{
  "stem": "deep",
  "widths": [24, 48, 96],
  "init": "trunc_normal_002",
  "beta2": 0.95,
  "lr": 0.0018,
  "lr_schedule": "linear"
}
Rows from block 2 of a small self-supervised image encoder, named by matrix and row number. Rows with one number belong to one channel. Each number is 200 + 20 x the weight over its row's rms, rounded and kept within 0 to 999. All counts start at 0.
After each channel's rows are labels from the 100 images, of 14848, where the channel reaches its highest value: "top examples" is what is common among them. Only what is clearly more common there than usual is listed. The data: photos of plants, animals and fungi (iNaturalist). In brackets: how many of the 100.
# convs0: expand pointwise conv (model.blocks.2.convs.0.weight, 144x24x1x1), inputs 0-23
# convs1: depthwise 3x3 conv, stride 2 (model.blocks.2.convs.1.weight, 144x1x3x3, trained with AdamW), a 3x3 kernel
# convs2: project pointwise conv (model.blocks.2.convs.2.weight, 48x144x1x1, transposed), outputs 0-47

convs0.132,182,217,203,184,238,228,208,214,181,240,224,157,213,190,203,176,192,190,197,215,213,188,211,212
convs1.132,203,194,204,196,172,227,186,188,241
convs2.132,213,201,225,243,219,179,196,237,211,196,186,199,212,183,252,234,198,204,224,195,176,182,201,212,189,222,218,207,216,203,186,202,189,200,219,198,194,209,229,180,170,226,222,201,236,213,198,235
top examples: class Aves (89)

convs0.118,212,242,186,198,230,214,213,180,197,185,184,186,200,208,242,206,189,183,214,158,221,178,202,200
convs1.118,208,204,195,202,183,169,190,164,170
convs2.118,217,203,170,219,212,200,190,214,214,214,170,155,209,207,211,192,192,207,161,173,184,215,188,196,205,226,207,177,206,171,202,214,242,195,174,189,193,182,199,194,215,227,201,197,148,212,181,166
top examples: class Aves (89)

convs0.9,222,214,221,188,237,233,223,212,180,206,218,147,219,188,214,184,207,197,180,202,189,193,205,204
convs1.9,189,185,197,194,209,225,219,238,226
convs2.9,206,197,197,221,214,171,237,230,150,186,179,196,193,206,244,208,189,204,253,218,192,211,211,199,193,196,214,200,187,203,219,211,170,193,217,212,182,204,210,178,186,221,232,193,224,180,190,227
top examples: class Aves (100); phylum Chordata (100); order Accipitriformes (27)

convs0.3,177,207,194,175,167,209,238,210,203,234,196,169,210,198,206,207,203,175,211,234,233,196,184,210
convs1.3,190,187,199,172,162,192,179,175,197
convs2.3,225,232,209,241,221,182,206,220,221,173,228,213,191,216,196,180,217,186,177,207,187,196,168,218,219,226,180,194,225,212,228,203,154,176,205,181,210,200,212,217,239,208,199,204,201,224,218,201
top examples: phylum Arthropoda (65); class Insecta (63)

convs0.78,171,179,211,198,221,217,195,219,219,204,235,250,208,216,209,188,186,199,221,183,180,180,198,227
convs1.78,213,232,217,218,236,217,200,212,210
convs2.78,165,221,201,211,243,185,206,219,219,226,169,199,209,213,182,176,176,186,209,204,223,231,212,203,196,224,191,217,209,211,198,208,224,185,197,202,176,239,176,198,229,197,244,220,221,224,186,206
top examples: class Aves (90); order Accipitriformes (36); family: Accipitridae (25)

convs0.136,180,199,178,194,208,200,208,257,225,201,226,211,189,209,217,182,190,193,209,209,193,167,165,220
convs1.136,202,205,194,213,237,219,217,231,219
convs2.136,162,195,230,195,232,187,192,180,186,212,199,156,221,218,216,201,197,176,216,178,219,215,209,186,234,231,193,202,199,202,202,173,229,151,190,211,172,224,211,206,218,210,205,209,212,211,167,204
top examples: order Accipitriformes (30)

convs0.81,194,211,184,201,211,146,207,181,178,207,205,184,227,227,191,191,211,175,238,198,183,218,206,223
convs1.81,199,192,196,229,240,213,211,223,217
convs2.81,206,197,217,190,218,215,190,214,165,174,214,186,185,185,161,213,175,202,183,230,212,212,199,239,176,219,223,198,219,186,184,193,190,183,188,222,181,222,193,205,213,154,210,149,207,220,194,196
top examples: order Anseriformes (29); family: Anatidae (29)

convs0.127,191,219,208,221,232,213,182,219,188,234,205,186,177,214,211,200,208,213,174,224,161,172,183,219
convs1.127,196,189,206,198,212,226,210,239,232
convs2.127,161,189,199,187,214,169,215,189,215,186,209,202,248,192,190,198,186,230,205,209,204,222,208,230,225,200,167,192,241,183,181,163,210,176,225,215,165,194,189,215,209,196,183,206,204,176,217,217
top examples: order Accipitriformes (25)

convs0.5,226,181,170,193,206,163,214,195,186,192,207,175,217,215,223,145,202,180,219,184,196,204,200,196
convs1.5,212,212,211,221,242,229,199,186,199
convs2.5,203,198,203,189,218,198,219,183,208,201,190,195,195,214,217,183,212,217,175,207,174,202,216,231,178,228,239,190,228,197,169,191,200,175,219,163,208,224,181,221,198,172,234,165,182,201,155,200
top examples: class Aves (85)

convs0.49,190,193,194,173,203,209,202,203,195,221,247,195,197,198,221,184,198,179,194,262,192,186,226,197
convs1.49,205,207,188,200,226,228,186,219,236
convs2.49,194,167,195,220,214,185,198,213,177,225,177,168,160,215,222,249,182,209,229,198,185,209,196,202,209,213,174,216,216,202,216,206,189,207,184,210,190,184,220,174,160,214,194,204,216,209,160,175
top examples: phylum Chordata (96); class Aves (95); order Accipitriformes (38); family: Accipitridae (34)

convs0.58,202,202,180,189,216,209,176,174,180,221,180,190,224,196,190,194,236,241,202,204,216,206,208,155
convs1.58,197,195,199,202,220,225,211,238,231
convs2.58,227,205,176,207,175,190,193,192,166,212,211,198,243,211,210,205,179,202,199,196,179,185,183,246,174,198,221,194,161,193,246,196,168,225,170,204,217,194,183,192,185,209,225,228,199,210,202,208
top examples: order Accipitriformes (32)

convs0.100,189,200,189,182,206,236,187,221,194,185,202,169,234,182,212,228,196,210,210,245,172,206,196,180
convs1.100,213,231,223,215,229,215,199,185,181
convs2.100,200,226,199,195,203,187,245,180,185,195,189,192,191,231,205,214,219,224,210,224,205,173,232,216,200,201,216,231,178,167,202,180,213,165,219,156,204,218,208,187,207,197,223,174,173,217,175,211
top examples: phylum Chordata (98); class Aves (95); order Accipitriformes (31)

convs0.16,177,257,226,196,221,203,175,194,180,205,212,189,190,199,157,187,193,207,206,202,226,191,207,215
convs1.16,202,210,209,206,232,228,202,230,226
convs2.16,203,183,213,215,219,186,167,224,236,174,199,162,219,187,226,210,188,243,213,210,196,197,179,210,204,175,211,198,235,180,205,188,213,195,196,161,224,184,230,162,191,208,205,231,208,215,199,191
top examples: order Accipitriformes (27)

convs0.34,210,219,227,231,227,217,229,191,173,204,219,167,200,176,195,165,188,189,177,208,210,179,201,206
convs1.34,213,213,202,215,222,214,175,162,185
convs2.34,205,206,183,158,225,205,238,210,185,194,183,203,212,215,232,230,209,169,214,191,214,178,216,202,182,207,207,195,189,235,210,220,213,185,201,196,161,187,191,210,262,210,193,200,218,185,195,226
top examples: phylum Chordata (98); class Aves (96); order Accipitriformes (27)

convs0.30,214,186,184,186,220,210,196,184,179,216,201,170,237,177,191,191,237,233,203,214,212,170,206,176
convs1.30,210,220,218,217,241,224,205,213,201
convs2.30,212,212,189,188,215,166,232,181,171,175,231,197,227,222,216,239,187,215,204,199,210,178,213,213,184,208,236,197,158,161,231,192,184,206,184,193,185,205,200,186,183,207,217,206,166,202,216,186
top examples: class Aves (86); order Accipitriformes (26)

convs0.57,189,211,203,185,181,231,219,197,216,234,210,195,219,214,201,187,197,220,204,242,210,157,192,231
convs1.57,206,204,197,229,231,202,228,231,202
convs2.57,176,185,223,175,235,171,205,162,212,187,178,164,211,199,197,215,171,185,201,190,169,200,225,208,208,179,202,202,190,205,169,171,209,173,180,235,203,221,202,175,172,209,171,188,194,178,193,191
top examples: order Accipitriformes (33)

convs0.24,193,189,191,205,159,181,206,192,202,163,181,215,198,189,178,197,187,161,189,172,224,237,199,189
convs1.24,230,227,187,228,217,185,196,184,185
convs2.24,181,188,199,225,197,209,226,217,186,194,188,230,221,213,195,174,194,221,235,202,189,204,168,190,224,196,194,185,202,195,191,166,179,214,197,189,141,197,207,163,181,218,223,165,207,221,227,211
top examples: order Passeriformes (55)

convs0.29,193,220,219,169,237,217,219,239,181,219,242,190,213,200,202,181,199,196,185,197,220,190,187,215
convs1.29,197,227,228,199,231,232,198,197,195
convs2.29,170,186,187,191,223,206,194,241,187,193,169,194,199,204,222,239,180,211,208,217,215,169,202,195,199,189,243,202,205,233,195,201,210,220,195,191,180,225,234,156,222,212,235,215,206,200,207,194
top examples: phylum Chordata (95); class Aves (94); order Accipitriformes (32)

convs0.2,207,209,188,171,208,180,159,189,203,168,206,200,189,168,196,185,171,153,204,215,188,212,213,200
convs1.2,211,215,204,212,232,226,196,225,228
convs2.2,200,200,174,195,219,175,189,157,206,171,223,182,246,213,180,229,211,200,181,189,207,189,196,209,198,210,148,187,216,201,212,199,244,199,212,194,180,198,210,186,198,181,197,195,186,172,201,157
top examples: class Aves (85); order Accipitriformes (34); family: Accipitridae (28)

convs0.131,179,199,217,190,198,196,189,204,190,170,235,208,205,188,212,180,186,179,199,248,179,213,236,174
convs1.131,205,233,225,196,224,235,198,197,203
convs2.131,203,184,169,207,237,194,191,201,230,235,191,157,210,241,203,251,232,207,190,188,207,187,189,198,187,206,191,172,177,188,225,184,192,180,199,172,200,188,193,200,212,195,218,179,205,178,181,176
top examples: class Aves (92); phylum Chordata (92); order Accipitriformes (33); family: Accipitridae (28)