A small self-supervised image encoder, trained from scratch: 48-pixel images, trained on photos of plants, animals and fungi (iNaturalist).
Rows from block 5 of a small self-supervised image encoder, named by matrix and row number. Rows with one number belong to one channel. Each number is 200 + 30 x the weight over its row's rms, rounded and kept within 0 to 999. All counts start at 0.
Before each channel's rows are labels from the 100 images, of 14848, where the channel reaches its highest value: "place" is the part of the image that holds the peak. Only what is clearly more common there than usual is listed. The data: photos of plants, animals and fungi (iNaturalist). In brackets: how many of the 100, against the usual share in percent.
# convs0: expand pointwise conv (model.blocks.5.convs.0.weight, 288x48x1x1), inputs 0-47
# convs1: depthwise 3x3 conv (model.blocks.5.convs.1.weight, 288x1x3x3, trained with AdamW), a 3x3 kernel
# convs2: project pointwise conv (model.blocks.5.convs.2.weight, 48x288x1x1, transposed), outputs 0-47

place: bottom right (37 vs 11.1); bottom centre (37 vs 11.1)
convs0.115,170,147,187,168,183,187,193,180,177,137,168,215,157,236,175,270,241,212,155,239,199,227,202,217,216,166,194,203,182,176,185,241,159,241,159,205,188,173,178,234,157,166,162,199,209,209,191,215
convs1.115,182,210,184,228,224,237,160,167,156
convs2.115,179,193,246,268,169,200,210,218,174,217,184,196,182,178,179,175,232,212,289,198,207,163,246,203,141,139,226,181,205,246,198,207,190,163,170,156,232,201,209,187,182,199,198,202,232,172,185,178

place: middle right (29 vs 11.1)
convs0.155,204,252,185,235,199,229,186,192,199,158,142,184,224,229,220,217,198,171,188,203,252,233,226,204,207,232,194,152,193,241,206,250,209,197,209,206,187,137,209,215,119,183,190,199,190,204,129,221
convs1.155,166,221,187,182,254,202,169,244,183
convs2.155,223,240,165,232,204,179,231,171,187,208,221,172,223,223,224,216,182,237,210,265,191,164,181,262,199,171,244,189,183,225,148,151,186,250,188,218,209,241,228,242,185,212,253,212,222,196,162,203

place: bottom centre (29 vs 11.1)
convs0.50,187,226,226,158,123,173,193,212,217,160,170,193,164,278,220,231,209,152,182,224,230,172,188,203,212,192,177,211,176,221,219,160,259,240,153,173,177,190,187,225,208,221,173,203,191,199,244,196
convs1.50,230,214,204,205,242,208,148,172,159
convs2.50,200,240,255,192,119,152,211,202,208,234,211,227,228,196,177,228,209,206,216,230,166,197,187,188,194,239,164,210,206,243,195,175,148,157,221,148,248,144,234,176,202,229,186,201,197,188,183,172

place: top right (37 vs 11.1)
convs0.185,199,148,199,142,228,157,216,202,182,168,284,218,179,221,133,188,234,243,250,189,181,197,200,165,199,220,212,205,236,244,206,224,213,223,220,210,246,174,204,184,233,202,196,210,209,246,197,174
convs1.185,220,229,219,236,237,236,222,240,221
convs2.185,219,171,226,217,169,216,207,159,181,255,184,231,229,178,197,235,181,171,174,178,194,174,243,139,192,190,206,190,181,221,206,285,174,214,193,179,210,198,193,228,264,226,163,179,217,131,211,204

place: bottom centre (32 vs 11.1)
convs0.234,236,173,175,154,160,238,191,185,272,116,200,170,183,179,170,167,204,195,193,181,177,216,201,196,162,175,214,235,199,216,206,188,213,188,218,150,261,216,213,224,186,217,237,188,226,220,162,240
convs1.234,214,216,222,242,235,253,219,219,224
convs2.234,151,215,222,200,205,228,230,229,188,236,172,209,162,186,218,191,169,173,121,218,233,199,169,221,243,228,226,192,139,149,216,189,186,202,205,200,194,147,190,220,211,273,184,179,188,158,181,220

place: top centre (36 vs 11.1)
convs0.165,214,203,182,203,188,176,207,219,190,210,182,210,201,205,176,180,179,192,197,255,136,181,211,188,162,207,156,180,201,161,201,228,188,247,242,207,269,202,152,145,220,228,187,161,217,182,169,116
convs1.165,205,199,204,197,188,232,203,258,141
convs2.165,226,211,180,180,248,207,194,168,243,236,237,222,212,201,215,195,217,173,181,138,188,234,282,205,250,207,209,189,203,258,215,200,231,164,230,207,159,188,195,163,205,190,194,251,205,223,254,221

place: top centre (55 vs 11.1)
convs0.189,200,183,193,189,216,183,217,195,192,217,182,165,134,196,257,181,213,181,221,131,194,232,166,203,207,164,164,211,175,149,229,214,177,235,192,171,208,199,171,173,155,220,206,250,142,215,263,181
convs1.189,145,163,144,191,200,190,210,213,215
convs2.189,161,209,182,191,200,195,227,198,205,216,205,107,181,148,240,144,184,239,235,232,229,180,195,200,220,157,235,190,178,215,209,181,265,258,191,226,190,179,176,199,205,218,190,252,208,174,190,210

place: top left (32 vs 11.1)
convs0.256,204,221,177,122,220,233,155,198,180,197,223,241,171,232,235,222,182,245,192,168,184,178,194,207,203,182,193,204,218,232,160,213,261,231,224,261,208,184,225,192,144,184,264,197,198,212,178,222
convs1.256,216,132,218,198,217,178,186,244,201
convs2.256,200,146,186,157,184,203,195,190,208,186,152,163,155,174,235,205,238,231,277,214,211,193,231,234,211,243,196,176,154,158,206,213,195,239,207,208,180,219,245,205,174,195,151,210,174,203,207,136

place: top right (33 vs 11.1)
convs0.231,225,187,177,198,178,222,195,205,174,159,166,222,191,191,181,171,200,168,178,173,241,189,181,249,157,194,194,236,202,228,276,173,208,165,249,182,181,185,202,172,200,235,162,192,147,258,145,171
convs1.231,204,230,184,221,128,224,196,225,200
convs2.231,188,121,202,249,192,179,201,197,194,165,168,220,195,253,238,183,238,191,260,222,187,184,210,211,193,181,183,187,183,159,188,157,158,218,225,229,211,213,213,231,198,163,216,201,158,255,266,190

place: middle right (32 vs 11.1); bottom right (30 vs 11.1)
convs0.14,220,218,171,155,201,187,204,234,188,191,191,171,198,195,170,195,221,210,192,187,186,187,238,273,275,214,211,198,233,204,251,254,234,209,218,253,231,153,207,181,142,166,222,229,240,212,191,213
convs1.14,178,233,189,229,268,202,183,226,192
convs2.14,185,179,237,221,152,221,196,218,167,230,204,158,195,151,159,180,210,194,242,200,209,206,234,175,163,182,210,122,188,230,197,210,158,245,216,173,202,190,188,160,214,189,224,229,228,140,192,140

place: middle left (33 vs 11.1)
convs0.174,195,186,218,139,223,194,128,191,189,157,171,267,168,234,176,194,242,205,211,205,210,211,201,198,156,207,188,257,183,219,232,221,224,185,243,177,200,190,230,206,184,239,214,188,141,196,171,149
convs1.174,197,271,226,189,201,182,188,158,191
convs2.174,195,167,212,241,199,224,203,194,217,183,206,198,178,180,250,190,249,216,226,193,183,198,183,230,171,192,229,161,195,172,159,212,200,158,245,211,211,195,212,191,197,288,153,155,168,226,258,259

place: bottom left (34 vs 11.1)
convs0.215,206,216,174,170,184,238,202,166,241,228,214,206,245,161,151,203,208,211,251,210,219,194,212,260,252,192,259,261,195,185,193,179,219,153,193,182,237,204,219,244,248,181,214,182,193,175,165,222
convs1.215,170,155,175,164,167,165,186,178,183
convs2.215,205,232,248,208,148,170,259,207,195,178,168,207,221,174,188,218,142,226,217,248,155,196,246,153,229,231,175,224,160,190,170,203,156,239,190,171,254,182,218,215,185,207,196,179,200,182,188,238

place: bottom left (29 vs 11.1)
convs0.37,236,247,208,211,188,229,236,175,198,207,244,221,195,161,213,261,141,197,163,199,223,184,221,209,226,197,248,118,206,219,194,204,142,207,205,196,174,138,209,210,200,178,220,174,167,191,199,160
convs1.37,220,269,220,201,234,199,201,237,209
convs2.37,208,181,223,224,188,248,181,201,181,204,163,148,212,177,163,187,201,197,213,232,162,224,192,168,191,212,199,223,121,115,202,218,240,191,227,209,223,211,235,223,166,228,183,204,210,209,215,276

place: centre (27 vs 11.1)
convs0.19,237,229,158,162,209,153,195,180,230,157,154,238,168,209,159,194,186,208,211,162,185,213,200,179,191,211,221,183,188,197,238,214,189,186,216,239,221,184,268,206,228,169,153,276,175,243,170,190
convs1.19,200,216,196,215,274,235,198,229,202
convs2.19,174,151,193,210,168,186,206,212,170,250,202,228,202,145,204,210,160,196,184,133,194,196,262,218,236,193,169,192,234,188,242,246,137,216,172,219,194,170,207,218,201,193,180,264,190,190,160,214

place: middle right (35 vs 11.1); centre (34 vs 11.1)
convs0.235,235,184,157,226,214,195,284,194,217,203,241,191,197,204,236,226,181,213,167,184,209,179,152,214,173,205,197,223,164,233,198,221,164,229,144,210,250,192,208,194,148,221,205,233,137,190,240,171
convs1.235,236,209,143,227,210,154,179,207,209
convs2.235,219,180,190,198,172,250,200,194,208,182,188,245,147,231,180,218,237,220,155,277,173,181,220,215,238,262,193,201,197,242,157,191,237,210,240,154,181,204,195,191,159,173,174,201,205,187,248,217

place: middle right (51 vs 11.1)
convs0.224,209,266,155,175,190,251,194,230,232,257,213,196,206,152,233,189,148,182,154,223,204,193,238,162,196,184,247,215,231,227,169,239,145,227,197,209,220,219,210,203,197,207,194,215,163,217,177,158
convs1.224,203,158,210,189,133,204,225,203,232
convs2.224,180,215,215,251,147,192,207,193,146,234,219,188,208,223,168,204,197,231,224,266,184,181,177,196,129,206,229,146,180,212,181,199,204,210,205,199,252,203,255,150,212,256,202,206,188,164,202,172

place: bottom right (43 vs 11.1)
convs0.268,217,230,218,210,177,233,186,207,170,215,181,211,196,184,206,220,198,217,216,160,165,225,226,203,159,209,209,225,264,213,226,244,168,191,159,204,220,179,220,231,255,320,198,185,197,204,215,223
convs1.268,184,228,179,189,249,202,206,137,210
convs2.268,161,244,251,103,237,218,191,212,236,185,205,176,194,230,141,228,169,208,250,158,170,207,196,202,171,200,170,177,212,201,186,208,166,186,183,170,186,167,215,230,205,239,198,200,206,236,173,165

place: centre (58 vs 11.1)
convs0.187,148,189,131,186,186,193,242,161,271,181,222,199,209,213,183,221,254,223,220,178,157,179,233,250,205,212,190,225,232,195,190,166,180,206,216,159,249,222,247,202,192,145,213,200,183,224,209,202
convs1.187,196,196,198,240,218,137,165,218,224
convs2.187,226,207,220,191,230,234,225,227,281,238,218,197,182,202,136,210,209,199,225,201,223,235,236,240,243,233,214,169,183,215,217,208,239,187,218,214,126,223,206,230,204,174,171,199,203,237,198,142

place: bottom centre (30 vs 11.1)
convs0.2,196,226,155,168,212,250,210,183,147,195,161,214,224,234,197,219,187,175,171,184,187,173,188,207,201,215,237,227,230,235,134,195,163,234,170,165,197,178,183,193,292,155,209,188,209,231,174,200
convs1.2,206,207,222,226,220,232,162,156,155
convs2.2,177,206,221,211,212,225,194,171,249,206,206,137,221,133,219,233,163,234,191,196,217,163,213,233,195,198,244,229,214,163,213,206,227,226,216,224,204,122,188,207,219,235,203,154,221,143,241,204

place: bottom right (30 vs 11.1); middle right (28 vs 11.1)
convs0.34,213,245,191,211,199,193,249,221,161,205,208,235,186,235,219,146,221,186,148,175,184,202,251,188,189,181,234,177,173,170,201,179,257,209,146,196,218,197,177,254,230,165,187,214,179,177,177,272
convs1.34,213,203,171,235,203,139,226,216,166
convs2.34,199,212,205,198,178,184,244,202,152,222,283,149,193,226,234,204,222,160,191,209,199,174,219,97,214,208,208,179,211,206,174,203,195,194,230,218,234,155,174,204,221,217,206,197,247,202,228,159

place: top right (35 vs 11.1); top left (33 vs 11.1)
convs0.230,250,173,237,187,182,207,175,211,183,219,157,199,163,188,192,249,225,149,118,231,211,212,157,143,195,195,219,182,200,195,177,210,185,193,242,153,162,170,218,214,199,130,184,220,204,195,186,217
convs1.230,200,226,208,193,216,191,144,181,141
convs2.230,215,202,237,203,142,210,177,183,182,237,264,177,212,174,180,229,154,201,195,223,171,189,225,149,255,187,203,190,191,227,147,232,165,180,203,164,272,209,181,170,189,228,190,235,221,176,240,204

place: bottom right (43 vs 11.1); middle right (36 vs 11.1)
convs0.87,239,204,217,202,210,187,216,217,156,194,229,172,195,211,179,205,226,188,147,237,168,182,235,225,223,191,194,178,237,184,213,230,219,224,153,239,263,119,216,189,183,194,239,173,155,191,181,260
convs1.87,196,253,152,204,229,172,197,222,171
convs2.87,188,166,264,250,175,219,192,223,197,218,181,176,211,236,238,244,254,180,209,196,179,200,242,173,205,219,178,210,165,187,203,223,190,239,234,212,237,159,200,171,169,195,211,221,286,155,218,179

place: bottom right (29 vs 11.1)
convs0.75,222,189,194,196,195,192,171,211,226,188,239,162,179,208,231,199,209,220,213,221,223,182,238,157,170,162,154,207,193,166,227,287,214,257,204,240,231,168,188,198,214,247,205,158,229,244,161,164
convs1.75,204,250,197,191,235,189,174,145,177
convs2.75,165,200,217,206,195,192,282,184,229,225,209,169,222,177,175,177,219,275,239,208,193,173,243,205,190,140,180,208,230,222,202,236,190,189,189,202,183,167,163,194,194,196,222,264,263,220,205,177

place: top centre (30 vs 11.1)
convs0.83,229,170,198,203,252,222,190,183,182,221,198,160,179,189,223,170,220,146,200,190,162,156,226,197,158,176,238,203,218,213,158,161,243,201,149,249,222,207,145,157,158,185,201,217,178,223,149,186
convs1.83,170,185,182,164,224,258,164,196,196
convs2.83,234,243,154,170,224,224,184,182,192,209,137,211,178,223,172,195,170,180,200,231,189,175,162,175,208,217,174,175,252,152,251,193,207,254,240,197,178,167,228,194,208,196,162,186,148,182,161,240

place: top left (31 vs 11.1)
convs0.164,251,250,196,225,203,195,203,217,166,203,199,199,189,175,206,236,144,216,198,143,207,236,211,154,222,270,203,230,215,155,186,151,200,209,186,216,186,214,199,131,235,191,189,206,227,253,243,198
convs1.164,171,172,166,183,185,181,162,174,152
convs2.164,202,241,243,198,149,235,172,216,214,223,205,183,180,225,197,216,129,193,181,266,176,179,214,178,186,179,179,182,207,208,171,212,154,239,161,155,243,197,202,228,215,156,222,245,154,163,182,190

place: middle left (32 vs 11.1)
convs0.195,185,206,135,171,176,235,222,176,222,264,209,250,216,147,185,215,199,197,179,217,164,145,211,213,201,194,252,125,201,222,196,229,204,254,223,212,242,196,202,196,212,250,218,213,221,191,207,194
convs1.195,168,220,220,145,210,236,177,235,211
convs2.195,150,203,196,215,255,175,140,169,165,170,234,210,197,222,211,202,223,175,251,159,173,244,205,184,149,172,235,220,208,202,209,220,185,196,231,184,192,210,243,203,203,274,189,230,235,166,235,226

place: top centre (38 vs 11.1); centre (37 vs 11.1)
convs0.38,198,176,224,211,165,159,175,182,240,136,192,150,185,199,207,212,224,263,203,143,175,212,217,206,187,163,169,206,205,238,170,205,212,224,159,158,215,198,151,146,194,189,193,234,216,262,192,185
convs1.38,197,220,205,190,138,167,212,244,224
convs2.38,166,213,162,205,179,258,187,183,162,226,193,204,142,130,188,168,235,126,182,182,195,223,159,180,196,169,187,175,237,212,143,197,185,187,185,266,210,192,233,229,195,201,188,200,202,208,213,223

place: top right (43 vs 11.1)
convs0.72,215,159,281,180,186,234,195,221,157,236,205,171,263,167,213,133,195,214,197,192,195,188,197,190,235,202,200,195,156,223,169,204,217,233,221,230,205,205,211,249,249,153,169,203,183,211,172,162
convs1.72,171,200,129,201,238,192,191,219,182
convs2.72,235,214,244,255,188,199,156,213,161,228,247,192,202,233,184,214,213,231,197,198,175,155,197,172,210,210,188,175,213,217,177,236,179,220,140,234,244,197,219,121,150,225,232,215,211,166,219,178

place: top right (49 vs 11.1)
convs0.79,192,183,205,199,214,186,159,223,178,225,188,196,218,146,194,116,228,209,219,203,218,190,194,174,206,213,197,212,187,197,173,225,237,211,286,267,243,220,213,203,224,178,209,182,251,151,199,155
convs1.79,148,153,151,194,214,197,199,223,197
convs2.79,195,203,308,247,186,188,149,175,192,219,259,225,167,217,222,239,189,216,173,221,179,198,257,176,213,189,133,208,183,188,173,172,171,175,203,214,210,187,193,214,163,213,221,219,198,212,219,193

place: middle right (35 vs 11.1)
convs0.192,211,218,188,195,232,191,201,194,172,223,174,204,199,147,189,184,182,218,156,191,211,238,262,159,191,185,234,202,216,229,204,203,232,238,104,184,182,201,225,267,210,216,214,237,162,171,234,237
convs1.192,215,210,204,243,153,154,196,167,224
convs2.192,168,201,242,175,225,209,245,190,181,194,226,160,239,212,189,197,224,230,226,209,197,147,250,163,183,279,162,261,216,198,209,201,200,181,237,185,242,209,252,205,212,203,259,196,218,193,210,227

place: middle left (41 vs 11.1)
convs0.78,220,204,206,205,207,183,191,211,218,175,190,242,234,198,186,191,240,122,250,198,191,173,165,234,214,259,178,236,170,225,205,168,130,224,189,201,203,134,245,219,194,223,204,179,232,223,219,235
convs1.78,183,169,191,174,173,255,178,208,243
convs2.78,213,210,197,234,211,170,192,242,184,205,248,142,188,252,241,204,195,236,202,203,218,166,169,136,191,240,159,168,158,193,179,183,244,214,238,189,180,179,170,214,179,230,204,233,205,232,185,135

place: top left (32 vs 11.1)
convs0.93,215,168,230,171,231,246,201,236,212,182,255,227,186,137,148,226,192,228,182,175,179,257,189,240,221,254,227,152,181,161,193,217,179,221,184,228,204,230,217,218,187,205,194,227,254,208,200,229
convs1.93,180,178,168,177,199,160,181,150,165
convs2.93,213,196,195,197,231,253,197,187,187,148,213,233,220,186,193,181,245,164,223,174,252,249,210,238,153,195,168,209,253,251,266,147,230,188,186,227,203,232,184,228,216,195,192,177,200,238,211,215

place: top centre (31 vs 11.1)
convs0.271,212,201,209,178,153,199,193,208,213,178,246,209,220,144,169,221,205,160,255,195,236,205,217,190,187,198,251,172,186,178,267,171,229,193,194,196,219,184,235,205,257,225,225,221,202,253,129,228
convs1.271,210,213,215,243,234,254,213,231,223
convs2.271,187,197,154,216,252,165,237,259,175,192,240,183,168,129,220,231,147,231,145,185,174,215,251,197,206,181,212,166,229,164,219,195,196,190,170,203,191,230,154,205,212,196,215,194,204,160,183,226

place: bottom left (45 vs 11.1)
convs0.42,190,226,222,239,151,214,211,190,190,210,179,190,195,203,207,237,212,192,177,201,207,210,181,132,238,184,206,167,198,234,175,168,233,219,233,189,163,153,289,243,179,227,149,213,247,227,232,194
convs1.42,214,188,197,237,127,225,214,188,210
convs2.42,195,204,190,181,266,189,206,273,212,177,180,182,155,204,217,222,191,202,166,208,230,211,215,223,218,227,145,216,231,268,219,184,222,174,205,191,193,246,203,215,175,130,216,188,211,257,173,165

place: bottom centre (44 vs 11.1); centre (41 vs 11.1)
convs0.263,197,210,197,132,203,205,144,223,227,138,167,234,191,196,209,223,241,192,223,199,215,173,238,240,225,176,231,196,208,245,205,160,170,214,178,238,196,181,194,197,221,200,161,209,200,125,258,225
convs1.263,222,253,238,197,163,186,194,159,189
convs2.263,134,245,212,217,185,214,199,205,227,195,243,222,215,176,219,175,221,206,144,219,150,191,175,174,167,148,206,150,192,197,202,177,164,207,238,155,213,124,201,240,237,222,217,211,192,220,224,173

place: bottom left (28 vs 11.1)
convs0.150,175,234,201,176,203,218,240,213,272,159,164,200,214,207,153,185,215,130,227,246,202,156,168,227,200,246,163,160,200,200,146,245,185,244,194,187,194,165,220,198,176,229,207,211,224,204,198,195
convs1.150,190,202,242,195,178,259,190,160,177
convs2.150,170,247,196,189,175,171,199,195,133,192,232,171,189,203,191,203,172,205,249,136,229,192,198,159,224,246,172,215,152,199,169,215,221,239,258,192,178,175,221,193,151,231,238,156,170,190,188,196

place: bottom centre (28 vs 11.1)
convs0.69,182,207,177,204,213,205,242,205,195,223,178,240,198,149,187,195,215,229,221,192,177,160,253,194,184,245,210,270,190,188,173,152,213,171,214,129,228,199,154,203,244,162,207,172,216,233,170,245
convs1.69,217,202,207,221,216,227,169,152,145
convs2.69,240,174,199,182,211,211,213,142,169,208,168,198,208,144,245,225,172,209,175,176,203,136,261,240,240,165,235,232,199,198,196,174,224,240,211,194,204,160,184,216,237,252,176,182,200,162,182,182

place: bottom left (33 vs 11.1); middle left (28 vs 11.1)
convs0.225,233,246,196,202,181,202,173,174,224,187,219,217,224,171,199,231,225,152,190,167,198,182,232,207,219,208,202,189,181,242,215,192,172,159,187,199,220,128,191,161,123,121,252,213,174,188,196,216
convs1.225,220,276,174,218,197,187,189,177,187
convs2.225,268,164,202,182,165,200,152,178,244,197,203,246,183,201,200,258,173,203,177,211,220,227,167,199,231,233,177,228,148,139,204,163,214,193,222,192,206,188,194,232,177,219,171,144,203,237,221,241